{"encoder_arch": "caformer", "model": "image denoising autoencoder", "dataset": "photos of arthropod specimens (BIOSCAN-5M)", "train_examples": 195000, "image_size": 48, "crop_scale_min": 0.5, "horizontal_flip": true, "bottleneck": "denoising", "downsampling_factor": 8, "encoder_norm": "layernorm", "encoder_norm_position": "pre", "encoder_activation": "gelu", "encoder_mlp_ratio": 4, "encoder_head_dim": 16, "encoder_fused_qkv": true, "encoder_qk_norm": false, "encoder_parallel_block": false, "encoder_inner_norm": false, "encoder_moe": "top_k", "encoder_num_experts": 8, "encoder_moe_every": 2, "encoder_expert_mlp_ratio": 0.5, "encoder_experts_per_token": 2, "encoder_shared_expert": false, "encoder_patch_size": [2, 2], "encoder_depths": [3, 3, 3], "encoder_widths": [96, 192, 384], "encoder_kernel_size": 3, "loss": "l1", "latent_channels": 32, "decoder_norm": "groupnorm", "decoder_activation": "silu", "decoder_weight_standardization": true, "decoder_widths": [48, 96, 192, 192], "decoder_blocks_per_level": 2, "decoder_block": "basic", "decoder_dropout": 0.05, "decoder_attention": true, "decoder_upsampling": "nearest_conv", "residual_init": "zero_last", "optimizer": "adamw", "lr": 0.001, "beta1": 0.85, "beta2": 0.95, "eps": 1e-06, "grad_clip": 1.0, "steps": 14000, "batch_size": 128, "epochs": 9.2, "lr_schedule": "cosine", "final_lr_fraction": 0.05, "warmup_steps": 420, "weight_decay": 0.2}
Rows from block 7 of the encoder of a small image denoising autoencoder, named by matrix and row number. Rows with one number within an expert belong to one neuron, the router's apart. Each number is 128 + 32 x the weight over its row's rms, rounded and kept within 0 to 255. All counts start at 0. Numbers have three digits each.
Before each expert's rows are labels from the 100 images, of 14976, where the router gives the expert most weight on average: "strongest on" is what is common among them; "patch colour" is the nearest of a few named colours to the mean colour under the peak. Only what is clearly more common there than usual is listed. The data: photos of arthropod specimens (BIOSCAN-5M).
# router: router (encoder.blocks.7.mlp.router.weight, 8x384), inputs 192-383
# up: expert up (encoder.blocks.7.mlp.up, 8x192x384), inputs 192-383
# down: expert down (encoder.blocks.7.mlp.down, 8x384x192, transposed), outputs 192-383

# expert 4
strongest on: order Coleoptera
patch colour: brown
router.4:157137106127083181133121133152211123173122112151177164139133132144153157139172124176116165130183128100143099204120163074167137103197130153119189139107127136164075205148174073146054128151168128161137162156120156136144146154166143128142097105143113156200130158167152117162177156165154107092196094172160150186171077137145169120114146143122130147120138115082097110132137136125141125171099120180099150131141100125120124165121148141042126125095132093133170150099159160157133157120166101127175100169167169158113165147135109130148065108168135089166113074135135096153137144157097144114
up.0:145147133142158145138152127091120129146137176119143162120136102139127047129101070116092028111132095145109160096112131170101117072152085124085097119134100107111157117082079081151136147161123131129097116110150137200111126140095130118124156168122118134122132105094111122158125128123116069139084124093136120189181154150025140139080000119161165135140174098120153144142088098023177131116153109104191089211150175129164135138077101210148142162152164109145096151096119124080136127110127142107092173080158103188092168181146157143086135134134174100090067139082127090059131116113165141115
down.0:151108135155083206143170064098128106106135160120111131152146091136112184117115105191044094142111158119154196124131093171098181061103128069131150126099068142111094101042114127177109133117108109118117124158111120130126156161122146115126069092122054124107154097097150070156177108109113075130154151101145106217182144185085146123062137157144161142140131056064181124151112123087153114098113127117174103212131150150148158160109097142105122143132143089152146162095122132120163162177157107113144174056113085153070168114185179173098165146148188106128084132132134155087080138147143132117
up.1:149134122159097110075143079082041140099137170148096115106052203099129118091121170142084045082119087145180070091121122145076119110130111037103105117129084104105097154142076137150136143166111108130112087123105091160079158090088115146114119147088128099148115136098098139084203123106122126122119139098128080114156089211138168114125125140122127151155065121132101129140115147103151092126167165119169115134184099129153117111121179097150167173129149103104146115086116167129176134147121174144150131118063113038151152038106111079138136135121184109102179144105126131157104096146127164124
down.1:103151128108162072103159105172065111113106101113130137143124137089123110146096119144153117132161130120130135156121148151127079134176131143127134128153071120200129088140204099082135111148108149083125154130142132139090049147129112137096126111148108050133050169185170079165115140106111093074128125111146092111110096074116145114091150149149132102078073117086108131118111166129191138070122155168167108152107150129171115084128116158116105148227125148145139177141134143148138060112101161098122097194209079107100082204151073093217084130184094130132080092131085111107117126101110141052
up.2:156114094132115119061129150149142110152098116107154072151124116066098156113120121208130167102139099166133118051138101126113098190094156128077161135098113088081152096104115127099131107088149109066152135133139107108122201137141129120148150120172142123147094139185123122154091145131100090123137125084108123059096122104165128120122074141117101151092111101109176126192097163137192078119104091129166151120127131118105144059178096184126140102112116173145165104127065132178095140073196149142100134128086072172157164152155138120120135146152121193208096132133143147126145174140098177170
down.2:095135110148071131158110108107088122086147145141138159109130124127074117152136125118133118123169104157184098187184141155151255126107096078143151165197127151137126127123145168131174151166181103151138071112155138147059130140106154120094137106095153135117126113086106157058165125121162194108129133160148094104107127138157134113157151090126162099108108159126154077078137116140123080081127162135135112073129099112133106092109170136163155187132100124124080146136130124085126139120102048138147126126144145093157163133064143153121141092087133130075164135114087131160135101070156089164
up.3:122163104156126118113147160094126122156112131155105169153113137155100103145103089148114142113070127096123162100137140161162074097143156129097129130129115080106237123086130183108172156100128147120070140102099127092133126108145145068096169135110167171138102140110151156134162069145099135118119122153098090093123124137109049136172059109170166155112099157092085148187099043117173113194190177110084154133145143124117172157111176182167114152142157161138142131177087175091117096150171173120120187093075202138146167142088086153060143124160085144148089145140113105107135125078138116169
down.3:185134156063133103170128156104176150110139118128205162141114147176131165179141105051081194203078098109113134152141139146055147138095105160085137118101079134152201180073148141119106125135121137151079107113135156096149156093105134100112138143105133181109084149167125113100140166138149099159090097196064103142102144167138126132080116096140113155136075147092086128114113140115100178151166182117127129090170147140140157185118152125126134119184093152138076124156094098156110096149113084118143190098120183137177145093092073178108149118124082169112106110115162156062169131117128151150
up.4:128123169104118162096130173139119129104133095068105079090137099183091129170109116199056132140156127184084133134114138234075132166169039158136149135136077130151110151163141124106136171029121158121061168126129141098120072074137124119113120120141103071167121138176150115145152152123087112122096195128080124078114188101110207099127151103113072127075088120158120118094124134117108057151109100144167041115098127148121111138099118146125120149174179138195151158098135093159152094123099159101112108116171139111128154130134082074188115098074117140169128115119168110111155104132110114116
down.4:179094118076135142172069122132122120091152078144123093116147112132184193110175109129094142091137133115147155129187092129145180085130133157128150119117135102095163183127153126223112126093194165102085108148139190152091115066114123149137086049122133122148125186115102101115186163151145150144132113155139171102137141170111127087130128122159136045132118087106142073170142109193129157147162137198092090109124177117145174145095134160109157148131126101100112189181118142123164128170108146112166113092141145129162117107147135104077135127097089148148079063148100098081156124138138122149
up.5:157151083101109151041122147146144092100132127102160126132135200152151128109119122147126138087130103178191122100131103165094090181160053142138137162153100123160127091107080104149113117099114196119198118151139138141152123145148105105126139109155132119128107130127200136167123118110178070092170141069126122120167102216064156103113107139143130097092050124128143104154132184069168139079123123130146129168133129135128136092043091158097159058122104158172123135132141128145181110170107163222093086112163145088105110175149124142166109145116171139154114142107117135133086096111126155201
down.5:095112107147096151136129149109084107127169134112096135137107153195096120068134157127128096134116165100186112135146163113130210124100129098176145148186114126117131150137081148130132132134200120169153097172123111071071144105069150187034141111096156092143065121074117140093152146080135151154073200151114078113141123146131040137133135097061149117139131165165133079093099137141115078116156117155173102149117086088088145172126111133135128156255153151150075077133123141117135018088115115184143142119113140075124143132125110098156125123125108161135200139124124131170128136075150144140

# expert 6
strongest on: order Coleoptera
patch colour: grey
router.6:112111141135137093127125158146169140142116101105129096131063120101111132135113142174160088133141118145104126080096104116092159158132094163094198112097199144080196078111111136090100062133147131108115133131131103175082153134089158167127156063133091066104104077107141140103109122141090112189139138107089141107115136114159145107126039123122185151129136113146086128155105143093102108176105094168221152116135158121126103057167107158142146124129187167146203079130091148128126122103138122147085146153077080115112174133126119095163125135156116170152093099142117175131155181132120150119
up.0:143129162118137149142127128126107126083085144152108126128136097181114142130108181124112119143123128077124171169087143148106136113098160080166096079126074159142111180113103173100143169078145118123054095138147113146112098088153142164139134144084151229137133105145088113118154104109115131098105118120147089119138107193035065137112125130123098132154189133137186133137128106078178084138130154090088095156119149114134120124113148100142100141085176110121076171136115163125083171145061138102119152092163099117115120141135182136125154089095160116086098142118094140106117112097153094113
down.0:124121203144178130156197110142157140133081160125098156083162143108163115152118116204111139154151104137060114105133096091140150113115147166170170096088144197096138168077125047077135129089146166130078139110082129139196156107147100169145095107121054181089111121166121106139138124109099123110138138110108164116109125113091106096120108124110113164131141111103148106113145097139108153138086154145085140178131105158135122154097120144097122114178109145190153097105154142216128059149186092111088093130129121136123121149208156101136092105169136099154145078173160175117107138137112131047
up.1:129118092142064196155096126074121092144138123149124171137101116134175093135162178072133147139199149089175146133156139136113112104166103151148117163166112120140114108134193181210110119105138148141075156126116197125188135098130141124152087138122161081148200138095130132175164143180201163140166105130111088102174084030076150134120129147113106115136126141105095100115081178134122111139151178139131137158146138151135086121102104187083103116096108064176108120105159083080147155137128134131123119082142118124132061160137185131140126158157109097130078126143111142146130101115122117156
down.1:123128096160103142163126109109107180104137120126163165103119117167105138136169137121094148105119105155185124112146137170116183104168126156118119142137124112133147070146154147143110122136105180146123138136146119089158128165134110088165135141135111009121241138114156145113151117139205122169154188188147171152122083112103129151108180088147124135131160075103155110121171091103133140073108154145223066107106092189130079111115169167102095129055143106128159158123182168148120212089053093134145121177157094120160113143104129138155142138119126142176151161128063122120159100152146136156
up.2:143151124101127149119130136148120144117120121150183158152166151179138136134119059103121163130100090145131079114140126100151167132148095112099110136129121101145177165116133099148122166179165133147128137112148141171106111135122156101120139150113172220163111170190096121092135133140155112076116122116092102121131099132124095108143139128144119110132066164162106138098150103177192144083108107155061146095103105155085192141104107124121152168109118093082115124176118121090125160106070167075158116164170154130174196109115113103076128100142096090128159123113130097106168098083116181098
down.2:103138138104125206128144137173154086105111117132137140188142144145220141117150099146151207116147099099145106227177128141158219153085186118208126110119133159128133161085193146110137098074136191112139094163160151117136099160095115170080071176151179104109004125111093106119149165091138123094095080114157087124129110160092117127064161152142113084122113108161157082056126163177128115131129161150167104171088167111124104119151133153086146149200127103088129143155105066099121113084129088085127084140148116115106149191116134143162132138094156139070083101112158111088171127132074076122
up.3:116114116101145122113142132165103166126129144126099105130113168161076137150097138165086148141135139131158176135117141123114126087127104063079120114134183167117138151084094138091135077132115154119099093127132109113140171106163107072125170129163100125125083099145224159117160078145121125149131149091133131052122128175109110105166166106146133124122019149068096129148169129071110085127091107074126105192131135149145139112124153147134136182135127137153146101193127116110143115150145134157075077118106148171158116115107128232178115116138044198159146122124124138157135140134128084140
down.3:126123106132096102120096162119118067058073096153168117139122167123161129165151062142161139107183095116102153104175153159128105101088118112154185133169122111133164084150167091144077061060151071110143097134120117084120109115075120122162169133118164159194173174147105099134146143173135165141136131115140140137087151168192081133148100125116123077116125145176127082129145102155150152146134105140122153104178118108133177166067114150122145129087114152097152181131129117101103174204128110134094122164143151185132060167133035137110146123112099117151129133130137144124170131145090136120
up.4:106124104132062139105169173107136117144155144125146160166179068145122139165152156136110162120051112123146112156185159138165110127150168165068116099103088098167192100123159168146161187130127147158154164080139113113167156099139171080157149098132120104191137130143100120162081118154126131088137137158116108104090121157127142169116157125131149146100130162145146128124125184139094154131118109134136151072143181141148105138074088160125074101066079130128157119121115186151107143109060122164185143111139187110164167084141175230071128110168165150099146118103136112141117142155128131153
down.4:146165148104054102138152119152086155079175112089080106115149067171119101138146090091091172120140157086135129142142108125079180125155083152149114085152128122135123132127134195160091129125158139141151111101105174140110139125103175151215135154191130116094180140124108089124143137153173183108109125093152180155142112165083111149143131112131104091143125123143125144146162103083139162121119120143138122073107154143140116107114162124132061104058142102118092151060182110122118252157117141131092188101094068113105097107121120095125154139074180123134072141119128167062092055100172090127
up.5:124114123146139123138067143130132117167096172116154102075188147122146166143180072140129111151139116176122171073159098138150107122136098145109119132116186129086188116074140101160100167150135120108102158117113145128145182110103199121140087076136073112176149117151131068194035108121120076129128060128127169119100139122150074132150127142071125147161130119110142118155125153180079150128085068181155126137126123153131168118097076178102138076122070074133087086145108163177154143095099146132150134103154132095133150097190141176156146138152100143084095084163093132141102151113077150088
down.5:123175120151094130145082137116114095096167086104102148136118121146151126139139132107180132105142128091136100183166132202103162173115116132171093110165113118171079129100144165234137121154163091143144119107116125143122100163120140111155157098104128099110158163098164152135120166128177160146091144109115138135177130201107238158149130124159063087147110124168144096108167114134156188133138156158164126135151102078122079141098163114154153142088174155117068158121163104073116183102101125117115155111106128177135084109103083097133137151148169099098145102100073168135143107126153094163

# expert 5
strongest on: class Arachnida
patch colour: white
router.5:112109154155166127135104156098137122084165144129089140131170130172088131131087050141130148130113147116091115124107140090133132096100118165097123149140184134127155101150109127102192188148101166122148126144133123153075113148153116085122178192088158172106099193122153137082073108112058143175040168120114099102141151178112164193165078112160130088146151121079156150136106109049132042113133120106168101154114108112126121121088154145184108151157146159102120169104119183099095091093139096066058175149174098167092116147119094126097137092144137112139133169142109147156140081136133149107
up.0:066108166160191126136087080148162095134143174094172092077121070144134169100111106177157163144095129109161128158138162169175148137121124129181115073074121177144057149079136139177134099123155117111125160131064115125117135105094096138140138105159176114183116134151139101097112156066104086140146148143149132151139098140121100156095120105101109107162134114147184085084164124152149116115091163120140109109148137093177162143095100097120145134101172104156098140111107131074151083190154098164201202152151108093098140153155110109125110171132158128129132082146150103075077115163107130111
down.0:099133155156137161091101084185109132108128159161110107088145134172141066113128179122145093103142096152123178122138139150118148112109116073188109156137197125106130099088184194114090097093106063140083123175105123141134165186133100141128162156167098077083038100129136080143179111113125119121153159106148173183136115109167105130164141141097149157134101145139121136170100113087111165146079163107082120128135135163143146125150162134089132053138104178124209122104138130096130130026074103110194126090134114133160137086131123165143181173082150045093167120107138122189150162138126112093
up.1:179156143105159086134123143133146124110132126141134150057160135139119119113108080116098211174112106218105090129130163097117159142083099136130128092129162117105139109114173081148088101137134194137086079138106085122109167111156157115123116147170082091078117126108084125138081108135101131150105116120132196131128134151184130116093114166056097093141093163090077137143161148178056134097176160152133107141154075170102136181166073083155104144174056151089119074100090097112107157086095090194170121096104133163156078110126108196222084159078167203183162103208154164126145124143118110144
down.1:087195147160052113106103160103079136136084126097089092110161113092151087126090122119046099180111162132184108111135123105152125130118090098163151159159091136157140171074240164121144132130233192126097091077130121060128096121132130162111194117175137103105137054173154123131123121140091121083131119112150136129101110130137112134113131139171132132120108136095114125125105146086142163105162188141084106158111178095143129143155172099098157123170132070127107150160135119122128137159187151120157154135135118104168138179109206138089143126091120135140159165117130076177129126163119145129
up.2:170116188130066120179118119152095123128168131097177087160134167122116125144152112107115173178150198186111130150104080151103107125108103111147120180156131097129049136161128110139108104179125117133114126126099166117108138176163116166167135114115111092098113112108154211135166090163113104120101199153116123104106121147229135114164145101130045110131099136120138100181101167156134144107095199150063126143185093136099121154112169073119115125125085205108090162153139124074090093182153139138161101174108147092148090122117102101197143123135085123177150110143141189136132110083155124130
down.2:137105158133101112130136173144154135158158065161093125129122133142119130110179085133162151112181165145147075154109140137120212063078179139099112068102113137095119171166123125120166100170168198117165127136092173117133140122118077157182099137186136114147157115081175145075177168137140200187116154114195188108110151091196095127172156092168121170117178112112095132091115124134106087084101134157126139031133131126123101115171137110100136093183053122112130120123168080153178120158136090159126116174144098100161137171137154124181124160116049085125170156156131112075158110091086121197
up.3:124076135135066131113107152138130117135097064157119126091183093141134121119087109136172193080143156163130130154155128152110125136099139179118231107136135155157151084077186086200099169076176122071177143153088160103135167109063160162180119087153109101145192135145135100141150129090118164146149134220112169141141170123154113088128067108105092078147087130130085091149146155131119140136097091148100121088114090182178132100119110076104093103145149103119130070087106117139176153124179143134187106165153109078120122097148136088163092099140131139101149083163141143103139149159065099145
down.3:178084085081161117143133126148108174117197085160148124105183116126069117095140135093164167137150124226110154129118162106113062114112038124117127120082134092189119098099075103111088127107144109127107132099116178164101077145112205095171195154108168099086159128129116072164136119123178090094115147143137084157140161135110147111086146112161097134136097148120133119080118136173110131227104087123151148110133128185122141068155055119169117135116092154092079092139142186109071130163078145095141096176132106143110122126166070159145126106137149119113108066133148148082140127121171201144
up.4:160144125059174115133140182147130102113119117112133138136144131079133098101127137086124099117140141151114136056123140159144136138091162131137105138171111090090144083117131110111138163120113134100117130119161165173151120101128137133110142116080110067019128124123112138151096111100126054141079113137144057171088146107113134125113089110128143096128212128172135105140107175143119145138167166103194103158104152115176109158090113150134135108163188104142134135070099076118085109158089166100099136099132134124087119184234146174134158122125145124089072093089136140068149155086166188108
down.4:146158131130070144178169116112090082115161166090177112157171065099085128117182131087074119137103157155132112140111165176157135126124076121138115104112095140137096092066080115169087098135117122101078099106085144169060124122170148131124163093105132091148112153180127086131144110114133062040117096125105122152132121125097103103117082103110081171139165071120156133173168155124227150153135102150220138137088140127177180162110144114144104172122134124137128198134164115130125138134165123110091163075155141117076140104085110099104108117145103053152100104178164197142115161174149165088
up.5:176128124136124155144139157116096115123118089135126133147155105144147057135122134092105122125145205143137187064148122165126155133149140115137129108112108158099130149129144173126138127101092154114115142121152133094119147090174105167058111143118120123098105214116124160184161163084117127122115107144137144095104120071110116163108103123101025146163175158125169109143148137089148082121142199127160063145135107115117091126087105165111159169141175121186059188135126100125132154177114142108104150119128027115119060182134148101149098131091139146105047139119163138021116126073181137087
down.5:136091062170122075151119127103171151111146138125134114146119092170173118149119169134128101135136125169163126145150149159127218121107144110148186083116115147150070118118076115160112074111116117132077115140154171102158155127104144108105158125125137100106102100105111164144115087111141081159134083115120155132167105141045147097069172125166146175109167075111209130151104117122168087133178095138207100239114128127083120108125105152131130150152152092108140185152172105041146139186123039123161151122133084082143160143152177126151170178146154130137092158153178105128146127129182115137

# expert 1
strongest on: class Arachnida
patch colour: white
router.1:111114176144153147150153164107148118099146137125094143136152126173085123131110065128160154129138142141096082142132148092129153111115122160111080162142173152125170108157124159084182189160082143135172102144138120146068103156155126087134178150111155153119104205090152160103095113125096152138071177139136139099143165181140175194176092112157153044149113127076123108130126121062124023124138122109174138122126077110140125130078171147175141144157149189097153177063142190127093101104126118101076138131162116158101118144096125094074121102155123099159136189129134132178154082141137145121
up.0:142092140106106040083108123148162147168132091102141083077144127030156133125130102130127070143114112181152144071126116081107094132094153113089153087079154114070120072138117097101092075125176141132118192128105115115163125122090138218161111057107078110101188128149124071185080114082151107150097123076112191083120116062102123153144133117094159160110138085101154103191153213122126173085178109168099154109124086119106133181148117153122148145086070152114113160166129150166133093187143113119166172094126067160099062097167140139097119160157129204049105093165101134090132168161117156105
down.0:099104110107121094150117160102070113100168087137150091114113136194151095132096124044096151149145151122162147100178182172140037103151113140181112152152132118119132139111142140126076127148041102119174130146180124169121089101157171155174114161230133162131182102138111140105129129135069134147073125123159151060136203164100085135095169100101148090114098102120099184158153127054132088139113088084147134149101168070139124128114116108158170146129126118113160141191073119126174116122142180124133202087128082097149154163131157139111139126124117172121103122139102081097126139143165101205
up.1:096146068160181084113072102093081123088141216103134163097142112147139113097133135085089119068113104164160142121158131164128067138141122154139148154088105080115116124078092123103097148140155056108110148066115144159092162100120144183199105189164055148140167155096083124147105086120135107094112130182122153223141108196125148121155143085107133065152104130120115098171096069123120096132112120164136135135157101064136141153103102137166088101121135086158124116192137161119121183184131203075133145158094161147152141134160144138094107124124151100072142126144107126121135087112122210134
down.1:134147137171129073115060139108108135126099206085096161131167136052108104129098154130142197138166109043112154129128084117053069129140126087164081088144109031137123120132080155095157135101098123158085140086108124124104157142133129105171134129117179107172145156114121112152066135115102145142123092160113097102124141177132057056124123141164097131146147148131108095094132147119113189118139077113100099104088182124091091123110112129190223094110146161085148145091163102178148187062100160083153055180169071102096154140152173139117165133154099137098139166117106130111147153113108128141
up.2:152121163111108172133139146130173114094186166152145128131121119081096167089109089137074114097140154160118203104170189145063132216108099091101153110119129138139125135112145080104141175106085166107126100172127139119130114116137083171087101123178168092071081139201183171167127103061145046108165089153126132088121119127137127133142124122153126121103191157167136146144103158139198114102174133121164080141128147183102108148137136156122121137142167136087195170062115134108168163139142081108115143167187188136106162139154155147174084132136118187156086109196107116119151101128104137123
down.2:126087120103162070116112169064114132113158108137124121133140190065123121108129110094120102132118095126115014082153101124129144113130154136136125175099147185115158183146140142154156107182138099180155158089063144114120138076075140169071199143120148173103070126110163157118074106109043073136108116105160130134098067128133189107125152175153105094152145109111068108120144117147108176081101107093159112088119126126170126176129132103122135107163094158158163130105110152142149100130157062113102150164130116112146120109094110095111142147138176097162085138110161100118096149099149171165
up.3:094094126069179083143071156155118122048174134112125100142159109181071135198108154096176119172153132116129156150171112096082168115101140134159129104167090122102151150138135116176101160066115126120086132114163153133106202157098079139126145133112139129159144107142101119124083139107161074097123077099119128139138131102120092124181086184120119116118147156135166167122066130103108124160122176107061118068146143089157105118162147135084131165166106097087191162114076173125116101116123156109110124109126138192100098099142150140133165129111192177096140144092121063076065142112101153119
down.3:087159211096127168150133138081125143113152090147143231184065139127076145130107116114117095192114169150160135128118118140090148087105172160117059185151109101152166144139141170140133164161151098102116108127148084132128055151091140096092105132144135107075113064184170130085152160074112135117108106080155144146135080096117133098144138118083131135171040145173108107103164137087150189136039104077105111101147063138131118142135158101132131161114216189140119118109155115122165180113090148107155072121143115109088104182124105138148109072150088106179117143136112135146126170110141129157
up.4:098107152133119106134133135094191159145131106172125155130103197169125135129136155060066174145182128140153111124133147151121137110102138157035119186121143133121153117161126112181169184194116075145128120124086113130147131125141120168123134150096161140170100179132127141096076154127074118111106089158143119188108136139154149080135138128143096077111074177126098119126136090124082116111142119099144089142127131118168082127122143144170135100111146120132161124110218104109117072094064132161131158171085219142101116136104160127071156113092165132139118112209098155093140126136139143140
down.4:100027072161131111163179091103085157122166120150206109126138124132102142101110133108133148169061067109126097150131143143144181090152090120134160114152128121143105136173175091126091086134140110096091125127148152139133087163127121168068097128133159177140084094027073102193137143119126088106144097150156135088108147143103179153090055114083141144143063198112202154157153141064094171149151135151129109155166156124104113131134167121097124135191139072085156168208132099133131052115147103139155157080121126083126102131099140070155184150108112090128139132125155121146066087172205169160
up.5:118046124080117123096120192110094138079082128087149117061109141180134123140112147196135146110143090138161080156110093121130082131154118090113142169170029142146102150091094086102113160114115158092141131148108114094175101113094108153134150122136164071216132167094125133140165128129105097133131197090076078121136108142108136156090097139130151172114157157158159166126143185066082158189094120056139101152163115147136126098109153145160165156135124111115087141168120109144114104148095126125122073116144101133112170123150158130181145131112134121162120133153074212087119081151160151098
down.5:110064097153071124112143127136166124131126127175108138129144166044168171136082142072132155132118138127122182104107134120147140066156087056094065181122153106105101102121138114159116182183122066121157102141128116121097180108096105127117106087164145154183216095118101169143136111097126132193124115120122188105066116151193099174144110069108100143095123137114156179102160139180132156134127170140106106099135063070165090157142128174174160134072132097096159141150206122147157109181130059123127106179111068074144126101116107128101146138174099088112159135157122139097142062156172149136

# expert 7
strongest on: class Arachnida
patch colour: white
router.7:125111180170160117167099158077169120100183123124090138138155098160091123106099066127124133108104140135103091120101155113126117107107160161076107159132164113128192112164082121112186194132126162129175119143138123161078118141147109076090161155095136157117135196104154153095096111126073153157066188126105121090160165136098177195164069112159164073128123124091131169128105120043131048098137120079172131140118091094129137124095142148172103149127176193119125157091121186106099093100152086119076169129163098127097104144098135113075117113165145114111141169137145132176150075129131151124
up.0:106126129126122157154109141105185144153111095148121115131095067119121102080107135165097161107122113117164116116163098126111076105140119064135159148120176116109191133105119111115172073133127173144107146066078154141196194103145166140189136166152137166101165218108104148077091092104127113166180183145086118146094155113132093097151138083156227163111104144113105126159189099151203116116191090091133101111143161134115144122095136069125124120119110125120105120145150088167148158177161112121127103186161139143146149120162120127099039135130077142078131150125142122084131129106104126102
down.0:171121092093102136152155131133087127200083151122149101140170180137148116156109133127124151136063177124104124128168160095130033105188116108117137126111140161072104102142102154147149151103123144119117100139119134098116111115131127117219111122128135086120141131131083162157124150149147119116173151176137133112110160138146127192122077130119092178177094070112187103109174148123137098150105137129121123132104149062155191121139086144191108136103079079081110136126187153098170109160102174101087140080158093098168154093147151116098140096045109094119100190094148100084170170083119154091
up.1:174108133083106134113160159171134118143113122089123030141103116117091095104168092105146132090165153163096130062117104156085162097118123098121203122109160136110066111134183121098139067159107115144095205094104102184160115172128127108176118102150115113169078153147048083143107159077093175163147152145137127155111095176088121094130090149094056111114108166095096078097169116127116136059123082080158104078098125158103125130095116120117135107141139133094144121111103115170166153152179164124149167151136136149128148165100100176143086095099149146091130109163141110099133112132102185059
down.1:168170151131125131095154137068106133117106120161096124063149101131127171123139172100144141185136155133164064135144125118125064096150088184186129125105155066122156125130065129152128129093130138165136155158150089122108106098131181103107155134106108139145141120101130188167152155164076158175133132196181154160073072087119081152163156140124192184117162212142072176098151087151059142137139092113146124105141116159112087159170146110162118143145082104140166137119074174114145115106120142125074112145133118112148143128070125134115165076116052150142169110174159098166116158135094158124
up.2:129112123174126132051071130112157156127152145137121106116134167172165150148137132082102127071157081115060151151146163096098121172171081128150157125160141135155105108116114117135066116154127158158109087135065175118106168089098111163121069187152177085131104060208105133150165158145116179172159162125111111121122137137131112093175107091132137191130143159135179126112078109127108141148145183095141108100162126110157158152125125137129159105115169127099179167136098112103128122130184205127185113145122143102090132132074127052122143140133115123112108089145129144134110127097098152150
down.2:145157169153136117104124119110105105140078168133075169130172147088074139146134164101171161121084092111109141145140139178175132201158131175143120147072141141118166112051189139144138089157174130087062144160149127143178134133133161112130131095123137166168162138144120117154137109134111129156076122114121116062073050094119118203095140142129127131138114112177074103176121128148175105130051140150129099119143136125118111077133106151133146176075094158184094100159164144073158155112184151067125161074167062107108119134145157087152131097103129104130097140151154141077180071115125163066
up.3:098174098143082131088087128134113127145093133195182138164125117143171116115106109121175171121077127100135125200172146076127136170163159105143109130062145140125151098103079170169145199078114066118110162130117120172133153092106179123120132114137169203141094102149038141183140101134122175143117112166125110147106105121110104164178129135154120062094127176124070108106135146161136119121143130137129146175135185091097094089113130094161135068165075174119178092187131147142111120105119067150142193147135196108165109129106184103147114146097113171105157153178142136155098159129081122163
down.3:171104126179128169113121081089096107188125144180157128128089129126103154084218158175178116119150129136161088139150107147144191149142111175140153159064164161112182128095166200119100116108169098157124137178121137124130106117124118151124128119116120204159068150107154101175107113104141125118156134082079123135150100129123116174113124175109165149109140183114170135140124154108145181162084160141113171156137137069146211218085080142063178175186105195118116185049077121151089097099103115132081125124205158081092159138122166196111123157150085154150110044121197134101129081101130148216
up.4:101105108124053118087118188148115113117139127159073130184083133144146115072162172103178127145151072094106064198171116130128129150074195146165126178198097116140122114124150162084123136155160132143125104135122067141093085106150120186091123146084102096103118130141140129041094175124157165109152154159087198155129173117128138132094182122133147134122170117210099189115090116138112123134092144105153143087162162142145121184163070165137096108131125129125116073086111128091098144139070112137097123135057103087107133137089155080122089119130128123084110112122145174090127115121139152126
down.4:123144097102101092088104103116121148113108161118131131170118148133065129126130124116118113166145133172175106145096074146136087107120117122152110119119134136106144111059086134186111103131097083107064061174139120135071138099133141136106096126118127142163123122190093096098078136080119098118204076118096110117120132112066164071124123149143096089106122112207153144159137139118149179142146141096063130174173108084078108105146192159089157121129125134149111143201068104150144103178123134138131186145113144141025092093185083112199167124123083148139132093091118132141045087127116119123
up.5:086083149082117126098091124136135123180136088091148089112098095150124097124166086174053123150092152148120146132096109112145110197122113107096131119221178125127078158165135101081090156106153142153168204095120129087106094135175124131138134092122102091104089148136118110096154136141094099076066157147065138170101145145188179121134089142138114162116120191152178134110095084133218107173154180172183104163098146154089070115118112144129110132138179167145133103124127157134181146139107156044135084172135180148103188168134089095141105064118146103130159132117125105186081113154105170115
down.5:161133134151180099168087105167081069149142131157177147129112126104149053109123054166108117167123124168173119116124091111115173117128125181152118181070136126105131119104109119168157117103143077106109093156103156077139143119218120136074128148126119106132106142121110163129206141130134111171064106141087138063175100125110192089173179142178044133129142171101174180144208150111125116156121136156123163194129130060167179087111147100064127107110177128107144174112127118106152161176123112137084180130139136150092147134088215152108118117144130108101117116156138141068126090112181192159